Weights of a small masked image model: decoder width 128.
Rows from block 7 of the encoder of a small masked image model, named by matrix and row number. Rows with one number belong to one neuron. Each number is 128 + 24 x the weight over its row's rms, rounded and kept within 0 to 255. All counts start at 0. Numbers have three digits each. After the name is the row's rms in percent of the matrix's.
After each neuron's rows are labels from the 100 images, of 14848, where the neuron reaches its highest value: "place" is the part of the image that holds the peak. Only what is clearly more common there than usual is listed. The data: regions of photos with short descriptions (Visual Genome).
# fc1: MLP up (encoder.blocks.7.mlp.fc1.weight, 1024x256), inputs 0-85
# fc2: MLP down (encoder.blocks.7.mlp.fc2.weight, 256x1024, transposed), outputs 0-85

fc1.655 105:107146111098127110116106142134121149096131108124148138160124112127127079179111164163133102123135129148133131130144150103165152105174163147190073126132161161147133117141090097102143165108140119144059115105153132130066146098105081159096116144135111204113115156
fc2.655 100:131114134107116125112115146169138097154158098086122133157118122140112138149157125103110159125111155139112099140086123124115183155134133134135114127143125150128166109121178122161090113161173110147113174136140125104171108139107112152121156140127122117168100164
place: bottom right; bottom left

fc1.464 091:133159094099116136145120120127107138102107133083202150081126140121161142141132131138108147127129134106116085144131128129103173054122130114146095100103150114164119179125159121171145118093094111126134149119101142141110135144144128105115171143125127109170125093
fc2.464 091:109123147116140115055143075087106139123131139191104124155100145166123164107123112070126129147061136146135095111103157096144110121099157123100137153106134163133107077125089139088135144127160109133146105138144159140139143098160104132132083117140132128136127116
place: bottom centre

fc1.222 121:120096159101099121136153124133112101105115111135125131205146118108146147138145159113155106155086091156123135122135118130153120113138108126169088157130118147126113107121101112175151132105159108116115090107115096134099107144119143113125157106152128121155136092
fc2.222 120:132102150143125128164123120182133123109130120128161131132107118181135160190114114099152096116134124172118132127136142080128164186097138108153105140144115137140136127177110116083091128157124130129124133155128137140110128087171173113145141154130137139183128142
place: bottom centre

fc1.503 087:140130147178140123169097117120163154154162135158156126151150108181123089134114165111113158132160124142143138124139126097092089075087111118126130122105097143179118125125136155124110125113153140119167108163125134129094127123161183133138135123163120109128156126
fc2.503 092:116130113130156114140102109160123143123141163124123144144100136130141116169137121131142130119171155140139127123127143094218170177128134144128122122104138191095114138123148135093161120120140089120140139152149097136128122105128154111102123137084138153122114116
place: bottom centre

fc1.279 116:093151155144112102158089144119122126125152110116115136128119114122131093148117157129117129136131164141135105125152133126188118148128142145135079159167066160104136107108121136171124122099112127153123142102129161113166161143151113151138136154107134112123111135
fc2.279 099:133112142113107115152122139059119106108116079089124150139099111165131178150136145147100131133133141121123116132048150097135133136143124090106108117134118122140112084126133083122165093153146096108130144097120081134153117108118134159119153149083087126098073115
place: bottom centre

fc1.760 077:142138081128136122149131114108128112114132083114118131131092102169126161166165141136131128129178133129138120136132099172156191130094142133127120139136120125136109143149144113112147053142107106121106155095118126113143136130145101130132090137081152099097236127
fc2.760 116:117111174116084127154133116139131161162123189134128137115130115076110117104082127151116145121102137140137153141110152093102064112120115145122126138135134139126136108094159137144118179142124121128125101111141123121131138156159107122135179123188071157097042109
place: bottom right

fc1.41 094:094128125132117170151103149122117133129141090163162103112140146106101107140110150118125149129153120099158105117100131089150137114115140130123120121130100136108149157113157126140086154137122157120053172121131124116087118141119133140160119116136141097119165108
fc2.41 089:101133114125116136143124130148131118154160165146104141102118114092087139120088127130108154119156107153116155120155129137084123097124103148107111128204122130150147135149132176121121103103134139131176111129140143160138141151132142121128115115144152135134138121
place: middle left

fc1.369 096:158122116165166146171153085143121087152108148116140114098166141150125123120133126145114118179122069092120106165131105085143105112130143133131084104131118159112159164112119143143104127153120133108120112145099114131124107153144085135106149136133095160126091148
fc2.369 092:137151157141157156103113142104158127117152100158124156143127105121159084131136142126109184093140119142128144161158138099098114144134155162166101136133115136124149145060118152100078090083138132116125087087152061121148105104097152146108118118103109052171147111
place: bottom right

fc1.104 098:125137114120090126141121112154139151123110132125104135148141151131094130148117121149156150131109151143141157142117151123129134121069133098143098118108155119112173075134102130132082193148145120144145137127118184177088166113105097141117147162134104115107150160
fc2.104 100:133137133122145134087132103153106177127176139103141122115097129099130151117119123145120118154134107137137136093117124114103132156078163130149122147097136169137114165093140141143092126138120139136138142152103132143038130118131157102101131158182123083157146146
place: middle right

fc1.424 091:120092158151092126110109136096112151119125081157128124115090129082189149124099122162126131142121150128147106114130138120173110098142125124107127109122146144114125154138087149139141120117139130190107158100142102129151165143110117173148110096117132137121113115
fc2.424 092:097131099110122146143109157155137106140144140152096124113108114127138160110119110128141123178160139150135122109127119150113126150146108105117135135108149125123142128106078084138115142131131132141149137135136084130108123135130109140128113138148146130158122140
place: bottom centre

fc1.255 120:113138143143116138092146155130161127117126114156125157127133104123111099131130113094166107118098130085091114150108091115206135148149149130147144154124150112136149101074107096141068154143151123112133105099132135121111112142154119116143112145112139103129179141
fc2.255 121:134077131110114113062108117152145118138147160098138125139142122098130136143131129137077075132155149159135143127156155121056055106113125121069115106154131106157130183153137141176154146155126127121159142154138125108133128115152135119131153102111149153130097108
place: bottom left

fc1.153 097:161138149152147103120140105111099092165095171152172135112088148157150135131168119131104134163145136162144102056136139115111120166130079083116126107107149156123123086167176154128132153074118148118132152148101123093088125149117117101135117078152124092135088150
fc2.153 100:119129167109161126191112155160141087141131106134171171116120160139135132094175143134062092087141140087139127113122145105075058130147140134151100130142151167152130107113130120116140154159144147116112104120148146171146126137132118139137142141100109114138181153
place: top centre

fc1.741 095:140140158138103109132094108130112176168135135136138118129111112109147130130116148122093122109124125185137143144144127098091150150175106150165148093102160150116102156127138132105099142104155113133132121119138061116145143085154096086118116125117160116112214129
fc2.741 088:152126107100123114119098185121111145134092137133102124141150121133143054100146119094168154121107123130143136114174122127141177141136106138125162104128133090122169122116101178143148142137160106140133169110149121129098144138171153115130134084113138084165096127
place: bottom right; bottom left

fc1.267 100:112174110145158157154105088116167107136122146123125138099148155093151129088110157118126147107121100151164082165118148123117144100165124114139139114145139110118165132125144162130095160142093134116136136137145153131108143175121092165123147174117122074139191141
fc2.267 107:147156114133138105134151112133140106144119140155116130135113110150133136153114118131099130122151086111128093129183116129084086087148113117158133140138129145113121131132124136157148109151130122118100124102124139125147135114126090130114115087153121226116070113
place: top left; top right

fc1.650 094:136093131103167128101115140141139137158111068092157152087125149174111101101139149152083135138146143116116128095118155069146124153092118095139112113131139177107150145147152136107138161119114123142162075120105130069119153127147169160141157145152122137136152091
fc2.650 096:142151124125166130100110118111140125109178149138099170149149129084144112137103130147138139113102128084135122132122131198125132114164159123133116129106144062141124085172153131123124103125096129139151186126128142126122142148115136135152148095111107118128135139
place: middle left

fc1.446 086:125110103173118129119152121112174155124125151099126134133122107084113122131150131130156134138127131148109131143072086116130200122167128178119152125138105129165128098120110146136097156107085101118113151167114103155155145150137124156166098099140144130134142167
fc2.446 099:114132177140121145156120170109134156097121129137129156159135145147096091171117137154140132109149145145107145114119116193094140108149112136145121128060110086120108100117135123148116121112100141138150086118126109100136118137111132153111144162084141094168111172
place: middle left; top left

fc1.386 073:093138141125141113165120109118124148153141118102149099142129159138157088095103159121171090157112102143093138111090122146130120085186161162120142117125095149147139124163115147132118122129088108103137156115112085114143140112125135130132190167147088169121084109
fc2.386 083:155121094084103162098104115156113122089151129090133121113083134119080131088124102125144100113173135123096124124092104159155149142126131125130144124096123103150137083105094130168134137117157122112177122107105115106158147137109129125100119146114170121157072138
place: bottom centre; centre

fc1.193 095:142141147130135147155101103156106145131083084184086113118135142169134174123137136125081136187141101096133112098119104104086101108184105128103145120120116090091135142096107130150104133128156140137099147143092140161123123114128137151123167102152129117141198104
fc2.193 105:127139150139096146134141107128143103150089111087146154113133141092129098149168118149116180121125138148157158107068154106095120176097169138116118105118106139110101132122144103158175085113136138128096095085134123145128136157157131111128114121079157108191143104
place: middle right

fc1.131 075:145141135113138132179113117163134154074093117136162135131126141170128135172123105114075095150100116117091135157113125072128087079116124120119132108125111148148140171127102151151138120144106131156113145109102096113148119096123131113125118132124115161135140103
fc2.131 089:125128100123099145163147101067138121160170130162126123151116127085098134087111120109199120118139136140121120135122169198120194199130122152131114141123130141129123095143114153097133105111162135146108107102102107128117128145128146146112157101128157112163119115
place: centre

fc1.468 081:110091115114123116125132163080109154136125123103110133106143115123199114112110116123169146101154168106151110144135145127117161122108131149115134141162102119153129183101130142085113103115167139114140095109141108089173145108127180161106105109134124132106090101
fc2.468 082:112112142161123117127115151200143105137106139088119132130103146153142104114165132123066159152084147143141121095100123134116095107073137128118132137165131119127120153158163090192151168121096140118126157125119148113111126128129150116159135116136140161111129130
place: top left; top centre

fc1.227 090:134129140133113135119114121122140126156162122106144116132137115153093140129114128120140197134113098105139117120102094141067140134145125066110169138069131140123124161142148156164107142144132092122122133116144126054157154133105114082168138145140122110127131107
fc2.227 085:108112104165163141158081134166114146116153126119117139153112122156128176140152145145139146101089159113157121128129144231134126130152109119147148146106094142126146105098191152116124157110160128127098125115135075146145141154135150144124104119146147116095128124
place: bottom centre

fc1.508 097:104091139124103119105122173129128124093149126145116134136118114112175129104134113150130057149131107121133122130137135100164178171074187143100139152155185120124119118104114136142103143115127121141135102120164155166140069135109112095109149180070104152119134146
fc2.508 099:118139063122101156100100144117139149123121141078164133123136117154125140153104132134117024134121128106128118108127140119074131071148119171172124095126155088116123151160109112128085127112149116133116167122141128138118129149117110120097077113112145123037141137
place: middle right

fc1.412 106:166125132115109140121117158109101174112134143120137113139132094067130121123113126126102090121177125090130150127160106138106143181103151127135151126089066169150118151113156144181136151114132116129106119098111110128098135083134134127163153138136091129136161133
fc2.412 104:106122130164146126113107185131110107119145140129105137132135100187141165131112140130139125142127128144098142144074102066149125102195129110153137126132131120113130106172169107119178139134165108134123108132098123124188124134116196140161130104100083159116066121
place: middle right

fc1.542 102:110130119171131113180136109135125144141123160162112143146101131131153143161141085167130148145159118161116125120135106074122079101093114111148079146158153067127129119128186130092119116158105123120138109090141120083107109158103167111165133165103164131134108140
fc2.542 106:120146113133102131106140157153133102110165143127096099117151124165148138130123134145128161129109139105114136139113104081130165156148109113104148123110163184144115129171121137141095143128118132124116155119154118126168108122138171140111106085124130138153165161
place: top centre

fc1.493 097:136111127102138153091131142159133152118178114157141128164185130128145104108134152145081103135097141159135122091127120095098124094144111138147142107134189172117108121145092126098106113106134141171081096096111143133115115137153121102154103105091139157142089153
fc2.493 106:111140149138139145139148106075101103134129123154173116105137160135081104104110132136154172097104109111141133150166166166110164140150143150119149135135109088133142153169126132124108164150127123129133134120119134117124150137125132134159125137135151146116120091
place: bottom centre

fc1.475 109:121110098093129137138104113154154130111102112134146141154102122084073084172075125146114169158152098180126119101137142136118128108070130083152144111144132103176137133141107159117138138172142141122157086147110161111110145185094129131131120148132104119114161153
fc2.475 094:138105162114122113125135139150117121139133153122173140158167123111146122098178109167075137108091139131133135103120143144135139140117125129122171116120131141109123142136110150132096123169109148126072155126120120082154149189139138158137125117152158117113184123
place: middle left

fc1.561 075:101107115134125111121165113122129110112151137104098097122062135112116090110102086139140190121135089140126125132145136156137105100133142108141127130149120156109129161124156144146134149123097130156132108131115105168164168164124030119153170165140139172158169124
fc2.561 086:139132133112091148157114128139121158145077157173153148144103154151126170112139142136130143118144156120127147140138139114096162186115093115116143114136142079125133099140142096086123102133137096111119107146139112117085109115107062114134133080111148089156056148
place: middle left

fc1.10 102:139162129123118147167121169161124156140147158104124127124130121077158101101123137117118135125097110146133136127192155112152083154135108182136095138136108139104115079114143147163129120118158140130115107142135123142163076114126157119145133142150138158124148100
fc2.10 093:137131156098149128140137121108127098103077096150116098131121102126108115165064119132126145126153111126104116163086096149138166118132107124190116133108110079101126147117145139043085124133139176138116163117106122133139133152168172169140143130132141100121154131
place: middle left

fc1.620 092:066140171065148174140143133135156092195120146106111146130168129132142132165118090125097114093138122183131135122126134144176109116134160170117150149115150125111130124113137091129147150156086092123147139113159107094064168109139181135127120104141162152123123117
fc2.620 097:112122081162148138126142128168156119116100130142156121078112126159137155071143159158153096106139114104125125147164136096123123114157125136102119144143135109120146099111112117097125098122152098120116121126140114134117121160132134137083126154143118158111119100
place: bottom centre

fc1.545 097:104098103111113094167125137145125164084139140104100108114136103134131121090163119127172141102116120114143148154089105072149148100133112130149126104153128114131160137091115104115130123148109145132127132127105151103137111119104112116099120127140129119146133166
fc2.545 099:097100122131102133139107119111192101148103143102140156124111086157160091113124146142121094063148109110129119115128123130144117133125126088139130151157152129137125133135142126123090145133140156126115141138152093130120131117107095117113147134112137119138194153
place: top centre

fc1.742 106:156157161145164133115136104147149174135118161103183138120135112112101148133126142136109152130129113146120111087098139149109104059130156079129135154138093143133135099158117127123113127116131130100123146134080093126145122153130138174146157122114130098088137095
fc2.742 112:101120131147151127142138147172137149140175142103118146162138193156115179094151113159148160149112161138120134153088159127138112127118153109107111108110157111102125110145112121124176086180105102145154118128136097148171114124134142124125132091104140092092129148
place: bottom left; bottom centre

fc1.480 090:145117119132095137153123165141136116143114123139133148100080084109146119128124151180094121119101147110121123132167111071130079086115134121123152114151143136152151115138090106144149112127117112122120137124144129124123137121128093156117109140117138170142159128
fc2.480 111:135110127119132120138185132081120111149108135133095118162130132131109145131138113200167138149140073127128093120110133185141141196124141140116143153125148117124104124115089126106116144094158102144137159134121111123141149127115083157110136124127152119136118109
place: centre

fc1.689 077:127123128134143130105070127119114097160112123134127112135143146176139136164104155089072126107108126162139109117098150083127122116136145143122149125139141133161138154104143170099094139115119118115057126086127121121118154091148153100182109114168112209158059103
fc2.689 083:139121106143096119092124141096108154098124120108135140103153098093136081126125120146134102136131152129122106137115119163135122123112133153104078133158151122106133125138138167126135130124100126131195121134162117135141137127140131150139158108115121129113166132
place: centre

fc1.87 111:120149083132153147142140147109109157151111089098148148099118087129152144146123143146118136157130111139127139114139115100134054119121047163133132104135104128116154166123118147120146160141164141107092135105113112086100110118135114103132152126099129136162124116
fc2.87 111:131116172126136132137111188118139142134159116112113110134156128091119125142119122125163088139147100112139113135186165111132103143110135139169134132133171128131140115100138123087127144151115141107116127113125172106187147109152136142131117147114143154123096123
place: middle right; centre

fc1.732 129:105143170105125137141141116136083126139099126146107143096125113082121105146099119097101135142130113135126106132134098124091127112156123124137154145110117151120166145151127104160115095095108145142110122073156096164140162114095104154139129124109090102077176089
fc2.732 142:140145076160173145165104104135132170115123140149130144133145136136150185140163128071135162149119129098110121166132179137150123153099151138130124125122140118141110106099135123142162146102116109142153108143144168109100101126131132113146115130114161083078133141
place: bottom centre; bottom right

fc1.342 096:125106095137148127109125078152137117130152096136166104149149140158136096142118120131141134131152103124100148128116129143071191136149168127142095138143133132129119064122117123123145137118123135102157145105095153137133162176135123136095141130127147094131092146
fc2.342 092:125128115096131134153140110135169162098123096112116132141144121122096107163101158126090163116116099132093102120098096093132131120124103154171141109092153168114147157155167176146104134103149112150143104147138132116100127128160092115106128119133127171157140168
place: top right

fc1.586 084:114134120161138124080164146135101128125183089169121102163132120126126120142117123131147148174110146102167139099160109085148126171137130132123163144141109165098144150091115133089134106138075129102125150111125117117134139124165214140105123169100141126161138133
fc2.586 087:124118146122153120090096131149131087155097151136118110106088134116072113133122142123131185130125120118139150128106102123067118100092099130179126115114113108101115136117160094139130141125170129137130126107129097126085102148128195106123121171148094179149104149
place: top centre

fc1.385 076:152139117120077118146125169146142116146147099129156112141138104191123108097134147118188118128121131186151115149148131140094161123157152126100133107127121146111130125123166154121112119126116119120126128132140142104093131123146125134101138117149169060091170165
fc2.385 076:132114138143176137122120128108129088131141092135130106094082105096143116140180112132128208157113136149118107106122107130126079171132118115143143142142098139120116135112136130160107171158105106131140102151115117122133130140124141143140167154087124170093078130
place: top left

fc1.695 113:124117156150116126150138149098096146103134112161136130142151121136106158101103105110119116119148091110109181118116100117086184142121101135149154123110122118110140173098141122126114121115126130123135150136141134079092100114128134129147133138124142122092174145
fc2.695 103:144122104114129130153120151121127120147103164086151152143132141096160096164113135135118140136105127129118167140130123112112075152119122114140134113149124111127146108128120114106131124110148188107181142118145108109129142091108164132092138133136115137113095142
place: centre

fc1.96 109:106106150156104127104116123063116108173140137096116140142132141102155101141149144118165121115106156099124070157142149140114125142130125112140139110155133131144105147131139104182137141108122131127101148165141086126156148097147108135167121140100130142139094082
fc2.96 117:142141124139111143096140090151132080113137134115121135135150114093117096134140133111122132162074125149133118113109090116108191098118123102131126141139166195135138185111141112117160127149135131146139164141148157107126124153140135119132115058143149106137132113
place: bottom centre

fc1.254 087:124093175172162142139104121075129133131163108098132125169165128146156104154178131131136134126097144138141117156149172091117148158133142096126133140153105093142121109119162107113139131115181162107098158135149091100103095103087120107114162122124048137114133136
fc2.254 090:146105111118107143093141114101139116110159129115143123124130093161091127126130122134135121091138100123137128158102163213163139133121091111108090119112104078131141121117156143115117133129113171102140091163109139085129114143115135132131148136129165149136056100
place: centre; top centre

fc1.576 097:111131150139084147127123156132143152131114088115096129136107111111133144126172164145186104085157121110175114107130129121151176154086146141127118153120123136150137128158151131135142141142127117143086132131107123182138103151154093166155105044108092172133147090
fc2.576 097:131130122143121136107132152143121097118140109119186135136122109138089169141067142098088125147139150113135143139120110127106128162093139121101118116148158134111137145147194123124134139108116114117101096138108110127122137118110161130135120166127136136136175125
place: bottom right; middle right

fc1.185 114:130135135095101119114137181155112099122172093148110110179146126128167079142156116117116118127125150137128136097117128111149125097109142107090149163115150125146157100117154135140105136147119146152105089138147095145110154098116106077137097092142152158116135169
fc2.185 110:130137144089112116112162157102142123137115161116120105096126152071110112116111125144146127074095127135122122115194101121100142106139138152124129143136107087104141134109115093078103145151087157111128105106097140112102128162156063140130145105138107108123121139
place: bottom centre

fc1.660 084:122133127124101128111124148103113113121121129129119131150150141084133156106112144185146154132115163164150145138051120073146103133151096120171132126133135115143140147137066133077112182140164097135127179105117114074118138123113164143128121144131137147150091074
fc2.660 093:124132151143158123108130129135141145144135156142139113074129127134102099158140130179165146116148137114132156134216116195102139130106142114098107119131117084105123128113085142157129106134121102136142078134099141117090115159138123111111164158085141109116172147
place: top centre

fc1.610 101:112102143105097121146141144132086106117072132126141095121125112090146111143145149140155123148097101124076138163124111128156131129156159106143089137130121138111142163143139102114148139128116131142154154134101153117170151112101116140133143101097132135114120101
fc2.610 106:091097115136124140104090137143159106114143108137132156132121120106110130122143135101099156104165141167127116117068109139124118147119141138133127126133176157129126156123127097059161106165124119145111146114145111079156140158185148134136092092113121119112109156
place: bottom centre

fc1.435 099:133117108119107097132132120099093147143139125141155108129178116105160125093093131130169128166162151127134125126147123097151088166129138151128163158128117128096125124152157132114100180133099076110118142131137119087106124102092066133086124186193131115131155133
fc2.435 098:128114125157130113143127112179159114109140127111068140101136140151130144151109122135120120116104161142111131095165125148120162082109171143132120116136129153141105165138121093132169093066160122137150142125106131117126137166118120136153149083098105116173121136
place: top right

fc1.262 074:145161121087109125085122109188114117186152110110143136130091106127071181152155067134039113151122093110114117153148082108120132138179129103183131123112155146139124115141118123133109117137132128133135072121120123146106106167112124145110128153092152120192123145
fc2.262 090:136115120127114145133158137122136090136146117131139115142159157115102155111091128156177124176108152135123109095102152164166055150128122099143110152102113125140136137110132148131112123152142173130140155154128109146119130123125145146120142155210123143183094100
place: bottom left; middle left

fc1.284 084:147176117102114131130103127108160084157126176167160147076122106115133121098085152120097125107128101167153106132173115156119148107118131096128144113140108123116121170117120134134118119155162118111152160123107202147102137157132144077137099118082154127118119111
fc2.284 086:135113118107124131135104120133105134090149119082146131172100091141142152126129148105110111155149122131132130148057168073152124167137147099117088133196121114125130176138123161121155118151114126112162046128113129141140120063126143119091112175165129091127094113
place: centre

fc1.19 092:125127117124136159084113173114118144110153135093143098128119163127159113180121134143148091135147153100097122147140115126130104153125117097185162156136113092147092133136140106125096128143130121087115134120104089166130148147137101114132129120131104137112186133
fc2.19 093:120151118127108113111143134133155110143118154161135102125107134142110119080131142136130097163068135158123146112092144154133108084169140095097127140172161159146135140136092116154150137103148078125155146112139090124086113119139089125141124168114145088128110137
place: top right

fc1.692 088:149119158136108102087139128135117136116140121104110115130122148068159151158117132111158162059129139119162122065136151133140159100143098134118149138140162148184112166104110143125116110122120123146141143104114139160126131070137076152097161117155114080121128146
fc2.692 089:114127109100118119104165108133136113134100138162111107116122123197093168122163116112149174159173102120098095134100119152163114121082116138111128135146133185127131109153143112115129149099133132119125128163161163120119129167132067155135100123122110187130098114
place: centre

fc1.171 107:138147155104087134132098094132109136124107115113145132143159128179074142111123143141129118117081105125115059092147092174154091109123096089113149121116158147142114134139175118143150087151130110191083100102116149144126129099147147163104138087133126093197117149
fc2.171 100:129134139154129102130148111088119134118153113151129127107110113110163123101106134144129118125169142126124108107142098107081236102137127130107131127130115121123108117146132128172119185117151116138145133113166089146097106140125148144138094114109107084113158122
place: bottom left; bottom centre

fc1.346 129:119134130138127119101126142159130144107116119112115136171101130139125084154114127144132153141142119167158110110115164090137059112141145153127079133157140169108127149121110151159096149135123128114132151159101146098145154186141143129146128134157144120140126099
fc2.346 112:139133097161129129113148123117121138127146158149113108126109114122130147097136124128128107118087119120124118103116157155152147107145115103074116123131127080137117133127089128115184107164123113123126134160118098146144106069133163153148114114143148154137066117
place: bottom right

fc1.201 111:138137153118089126187137075129093125123154137117093145168116150113121136158107120159096129116136180107118105111156154109127105151123118130157189137154087153106152147172090089098129122147175126122116144110139102137151151106151142123135138128148131138121110113
fc2.201 112:089125150112117137081144135118106105140128141121116130117142130139117146117121131146143115130145164132136112146142129143095128155150147139180139144052136095145134118150128109103140153163098136133115138123110150125083146165125051097130093186124147111090177130
place: top left

fc1.404 092:122140110137150104118153120125174150133141119138143125146201139096142114113132157128135130149125119183112126095130128161149208065115139131090111151086125136130126097169096098119157159150109163112152115163139186143133119110106116155103121110093144127088149133
fc2.404 098:172142172106136070093148151122117120147097150136149118069108120126074143106136105097125084137169137144143122134179157162160152128073108131156123135123117149111109129144152119081158141177132124123112163108143129127090118128124099130151087140121108143203091116
place: middle left

fc1.375 103:120142114127136121092103121116135150122137154113125137149133138145139153101116142114068140136159129120137141161168147095144108090146097113085149142108217139155144120158138117104167150121138120138099092099114084167118143143157123108107119129135128127106089124
fc2.375 101:115142134106101136146158101156125111100086146125154133098154132080112133124079119145130122111071172115106110124086108122133123130120172130135110125110127102122117172126133135093073145151118143155120145130139155151097116144081065135119092173137113129083133110
place: middle right

fc1.203 096:103142134177149108102107154122128153144111166116118142095111096121111101122143087110143089087111116104133189107097150080141127075116135144120109166127180128120128137122138142122125091124134097120120115118114154177069136133127146159149094129122082118119153140
fc2.203 097:122139115170107149171129119143131120180137124127161145105117120086156111136154107117157103084142110112151144151120115127144132126139124139156117141153135126133120152117137101154115229125129136115123182132139126165148111132133089098129152113167120109103139103
place: bottom left