config.toml
dataset = "regions of photos with short descriptions (Visual Genome)"
horizontal_flip = true
loss = "mse"
encoder_activation = "gelu"
encoder_head_dim = 64
encoder_fused_qkv = true
encoder_qk_norm = false
encoder_drop_path = 0.05
encoder_layers = 8
encoder_width = 256
norm_pix_loss = true
shampoo_beta = 0.95
lr_schedule = "linear"
final_lr_fraction = 0
warmup_steps = 720
Rows from block 2 of the encoder of a small masked image model, named by matrix and row number. Rows with one number belong to one neuron. Each number is 128 + 32 x the weight over its row's rms, rounded and kept within 0 to 255. All counts start at 0. Numbers have three digits each. After the name is the row's rms in percent of the matrix's.
After each neuron's rows are labels from the 100 images, of 14848, where the neuron reaches its highest value: "strongest on" is what is common among them. Only what is clearly more common there than usual is listed. The data: regions of photos with short descriptions (Visual Genome).
# fc1: MLP up (encoder.blocks.2.mlp.fc1.weight, 1024x256), inputs 0-127
# fc2: MLP down (encoder.blocks.2.mlp.fc2.weight, 256x1024, transposed), outputs 0-127

fc1.524 104:170087157157114165155109073138083114166110120124120087107100140135135167079171087153156112170135146088159169107117116132131160114084217154172092083119145108095119139200138136105158101168099100152149101197158148117153105110153095141102134073170079137128126129106142149104123129114187112132120143133145091157168164130186149060093144087175108154146130123192152183124109184110113114116095
fc2.524 100:167076095107142143138092141154115173172166181091078096137162137134161119162117168167102113087149141099133129122171064121149142157076128105107125116168161152216175151125114151145104171114195093174080085110185095171149071129156120118162099146115138119118083151097141146178090188063124156085107145150106107148148130186097089146141177053139103164105123136119087075186123127179072076176122
strongest on: text has "blue"

fc1.233 084:136110088126141161164104107118084070143095115122156131177077113130095132126094178107069095145147063144084145097096144125128116078162163123125121087147166110074035120116085083161149142068119120142152110174127137133135100153078129091177098066147220115112119132150074135110081199122105132134121057115153104181130123095121189169102174155135144118150174155178100123110127174184133139116142
fc2.233 110:183061130130156092126150178119125158097098122109130127120116129137107111060068096194132123174134151107154079120127054118130166168116119156053074127101084157120039154118151122116096150156141151131125123160161107052162100149129114137138113129160082119123120182049191122135143079137139141136141131088108130150140093099107155085176075182053134101142129117123122120113132074037185108157178
strongest on: text has "yellow"

fc1.282 105:172171133119114070142133114122136159129164098152098129116123143163120116122155168153149097137133140089147147082116152122118148149122111139120158139142126199119099171188096219132082158169134109190133126055143132135079107160113114112128169131117156160139116137110136070129147099169100124086091134180131118158115142134081084126181109130114115122139132143122121104125146124100146171075134
fc2.282 118:129151079120148133067109113114144110067118109095065129077129148139139129011143163149131172145110140171134158124124165065137136165107155101087168164149116133080116177096130131112102063150091126138198141134135123058087129196138139152119072064139099114129113088122104116153159169164123135126120138092186131130164130154142136104071132166095104092130147095148082126093127148089180117142150
strongest on: text has "blue"

fc1.682 091:126154095112144119094117103126130100116170092163104165145139125128080145168133094126067111112115128138088124151150132085187147102095142114170125178157147111155090104142170143096147057078155125143116091123135169126096142170097090151109071156187143201165097128141127160131178129127132129140146141118095112096117139108131118138141206184144133044187154163143113154065081097122138133117128
fc2.682 093:150114054114125170121109137138114116180094164115164140067151168115168103085148127109130135147164096094094129092121113159090063117221166099086165096100123157111140148089153138137124149187058143078081173095121112169128147118139163096109114126070131123186126162152145085162154100129132191133145103137171166167129117159149121164116166054124161094069105087104126103101116193116156130116127
strongest on: text has "zebra"

fc1.507 092:130120161136103143107090106127087088085097132086066098143136073135176122146079106159132128098068111128149206109067149166078106157136142092090131152151169133108125154111141086165162113160084105133121143084073185130141146104103186072137150158106156117115125143150124106102106090116183160140129107137100210123152125119146098071072156100177125157103166136123123161139117143098161136112129
fc2.507 107:149206129123154158118126115081120133092125126136094111164118140204108102032134111152159117137190119086131136129090129111140142121143187082048145125154110182127105200145109144128130142101150122168099149110129163114154120145120183140148128198097139097132107128110171155107067122126139145158088175112072191089119131136097139077097114145098173087108133138094099126062121136187112160145173
strongest on: text has "sign"

fc1.107 081:174170103111113156165131112133178149073180165115117164109110116153176084089105150125108165118112145154097113147093116087136088101115225119144128199109131087092129117106126191099149139108152183147102173118161140121144134153115151131121095115176135125106177030142167148134176138143135116076172137169151095063149110144169146157105183129166115115088177143152191090129109161164149077171130
fc2.107 085:137176121125123140182083103124102098125181140122176118083089110126162064071104110111144141118099197104085119104141192122181139089122172114107156159090180216103125120181169163178081156128205082143168139096106102126149150100150145122177109111107067084128160056159102137162115116047177166110148137168161136151119141090141122162129129077107124084088098118147120105179159120116105120142076
strongest on: text has "blue"

fc1.281 101:113159112155088058102161110080134066158145177125098156117123186094094199137095103145113136100151095149178120118159136099121151166103106065106085129173130096103125093138166149117113148151119071088150095038200143124063153138109146158093103147135060117151074121156123102176139158100164153026120117094096090073136137135153112176142112141139108120136152087145150086149095127124182087128127
fc2.281 105:120111127168123133117110142122131142090140076142142103141145109157130119148157120099155166031182173123099141126079085144150138121130082166142174117123148113115176148167132213196115161137154144119079137136101102167172135124112100096093218177075144102087221170134158119093093155149137065106154118106108151116160053121114088123159126060163182147112146103082164146151142145079134221082144
strongest on: text has "blue"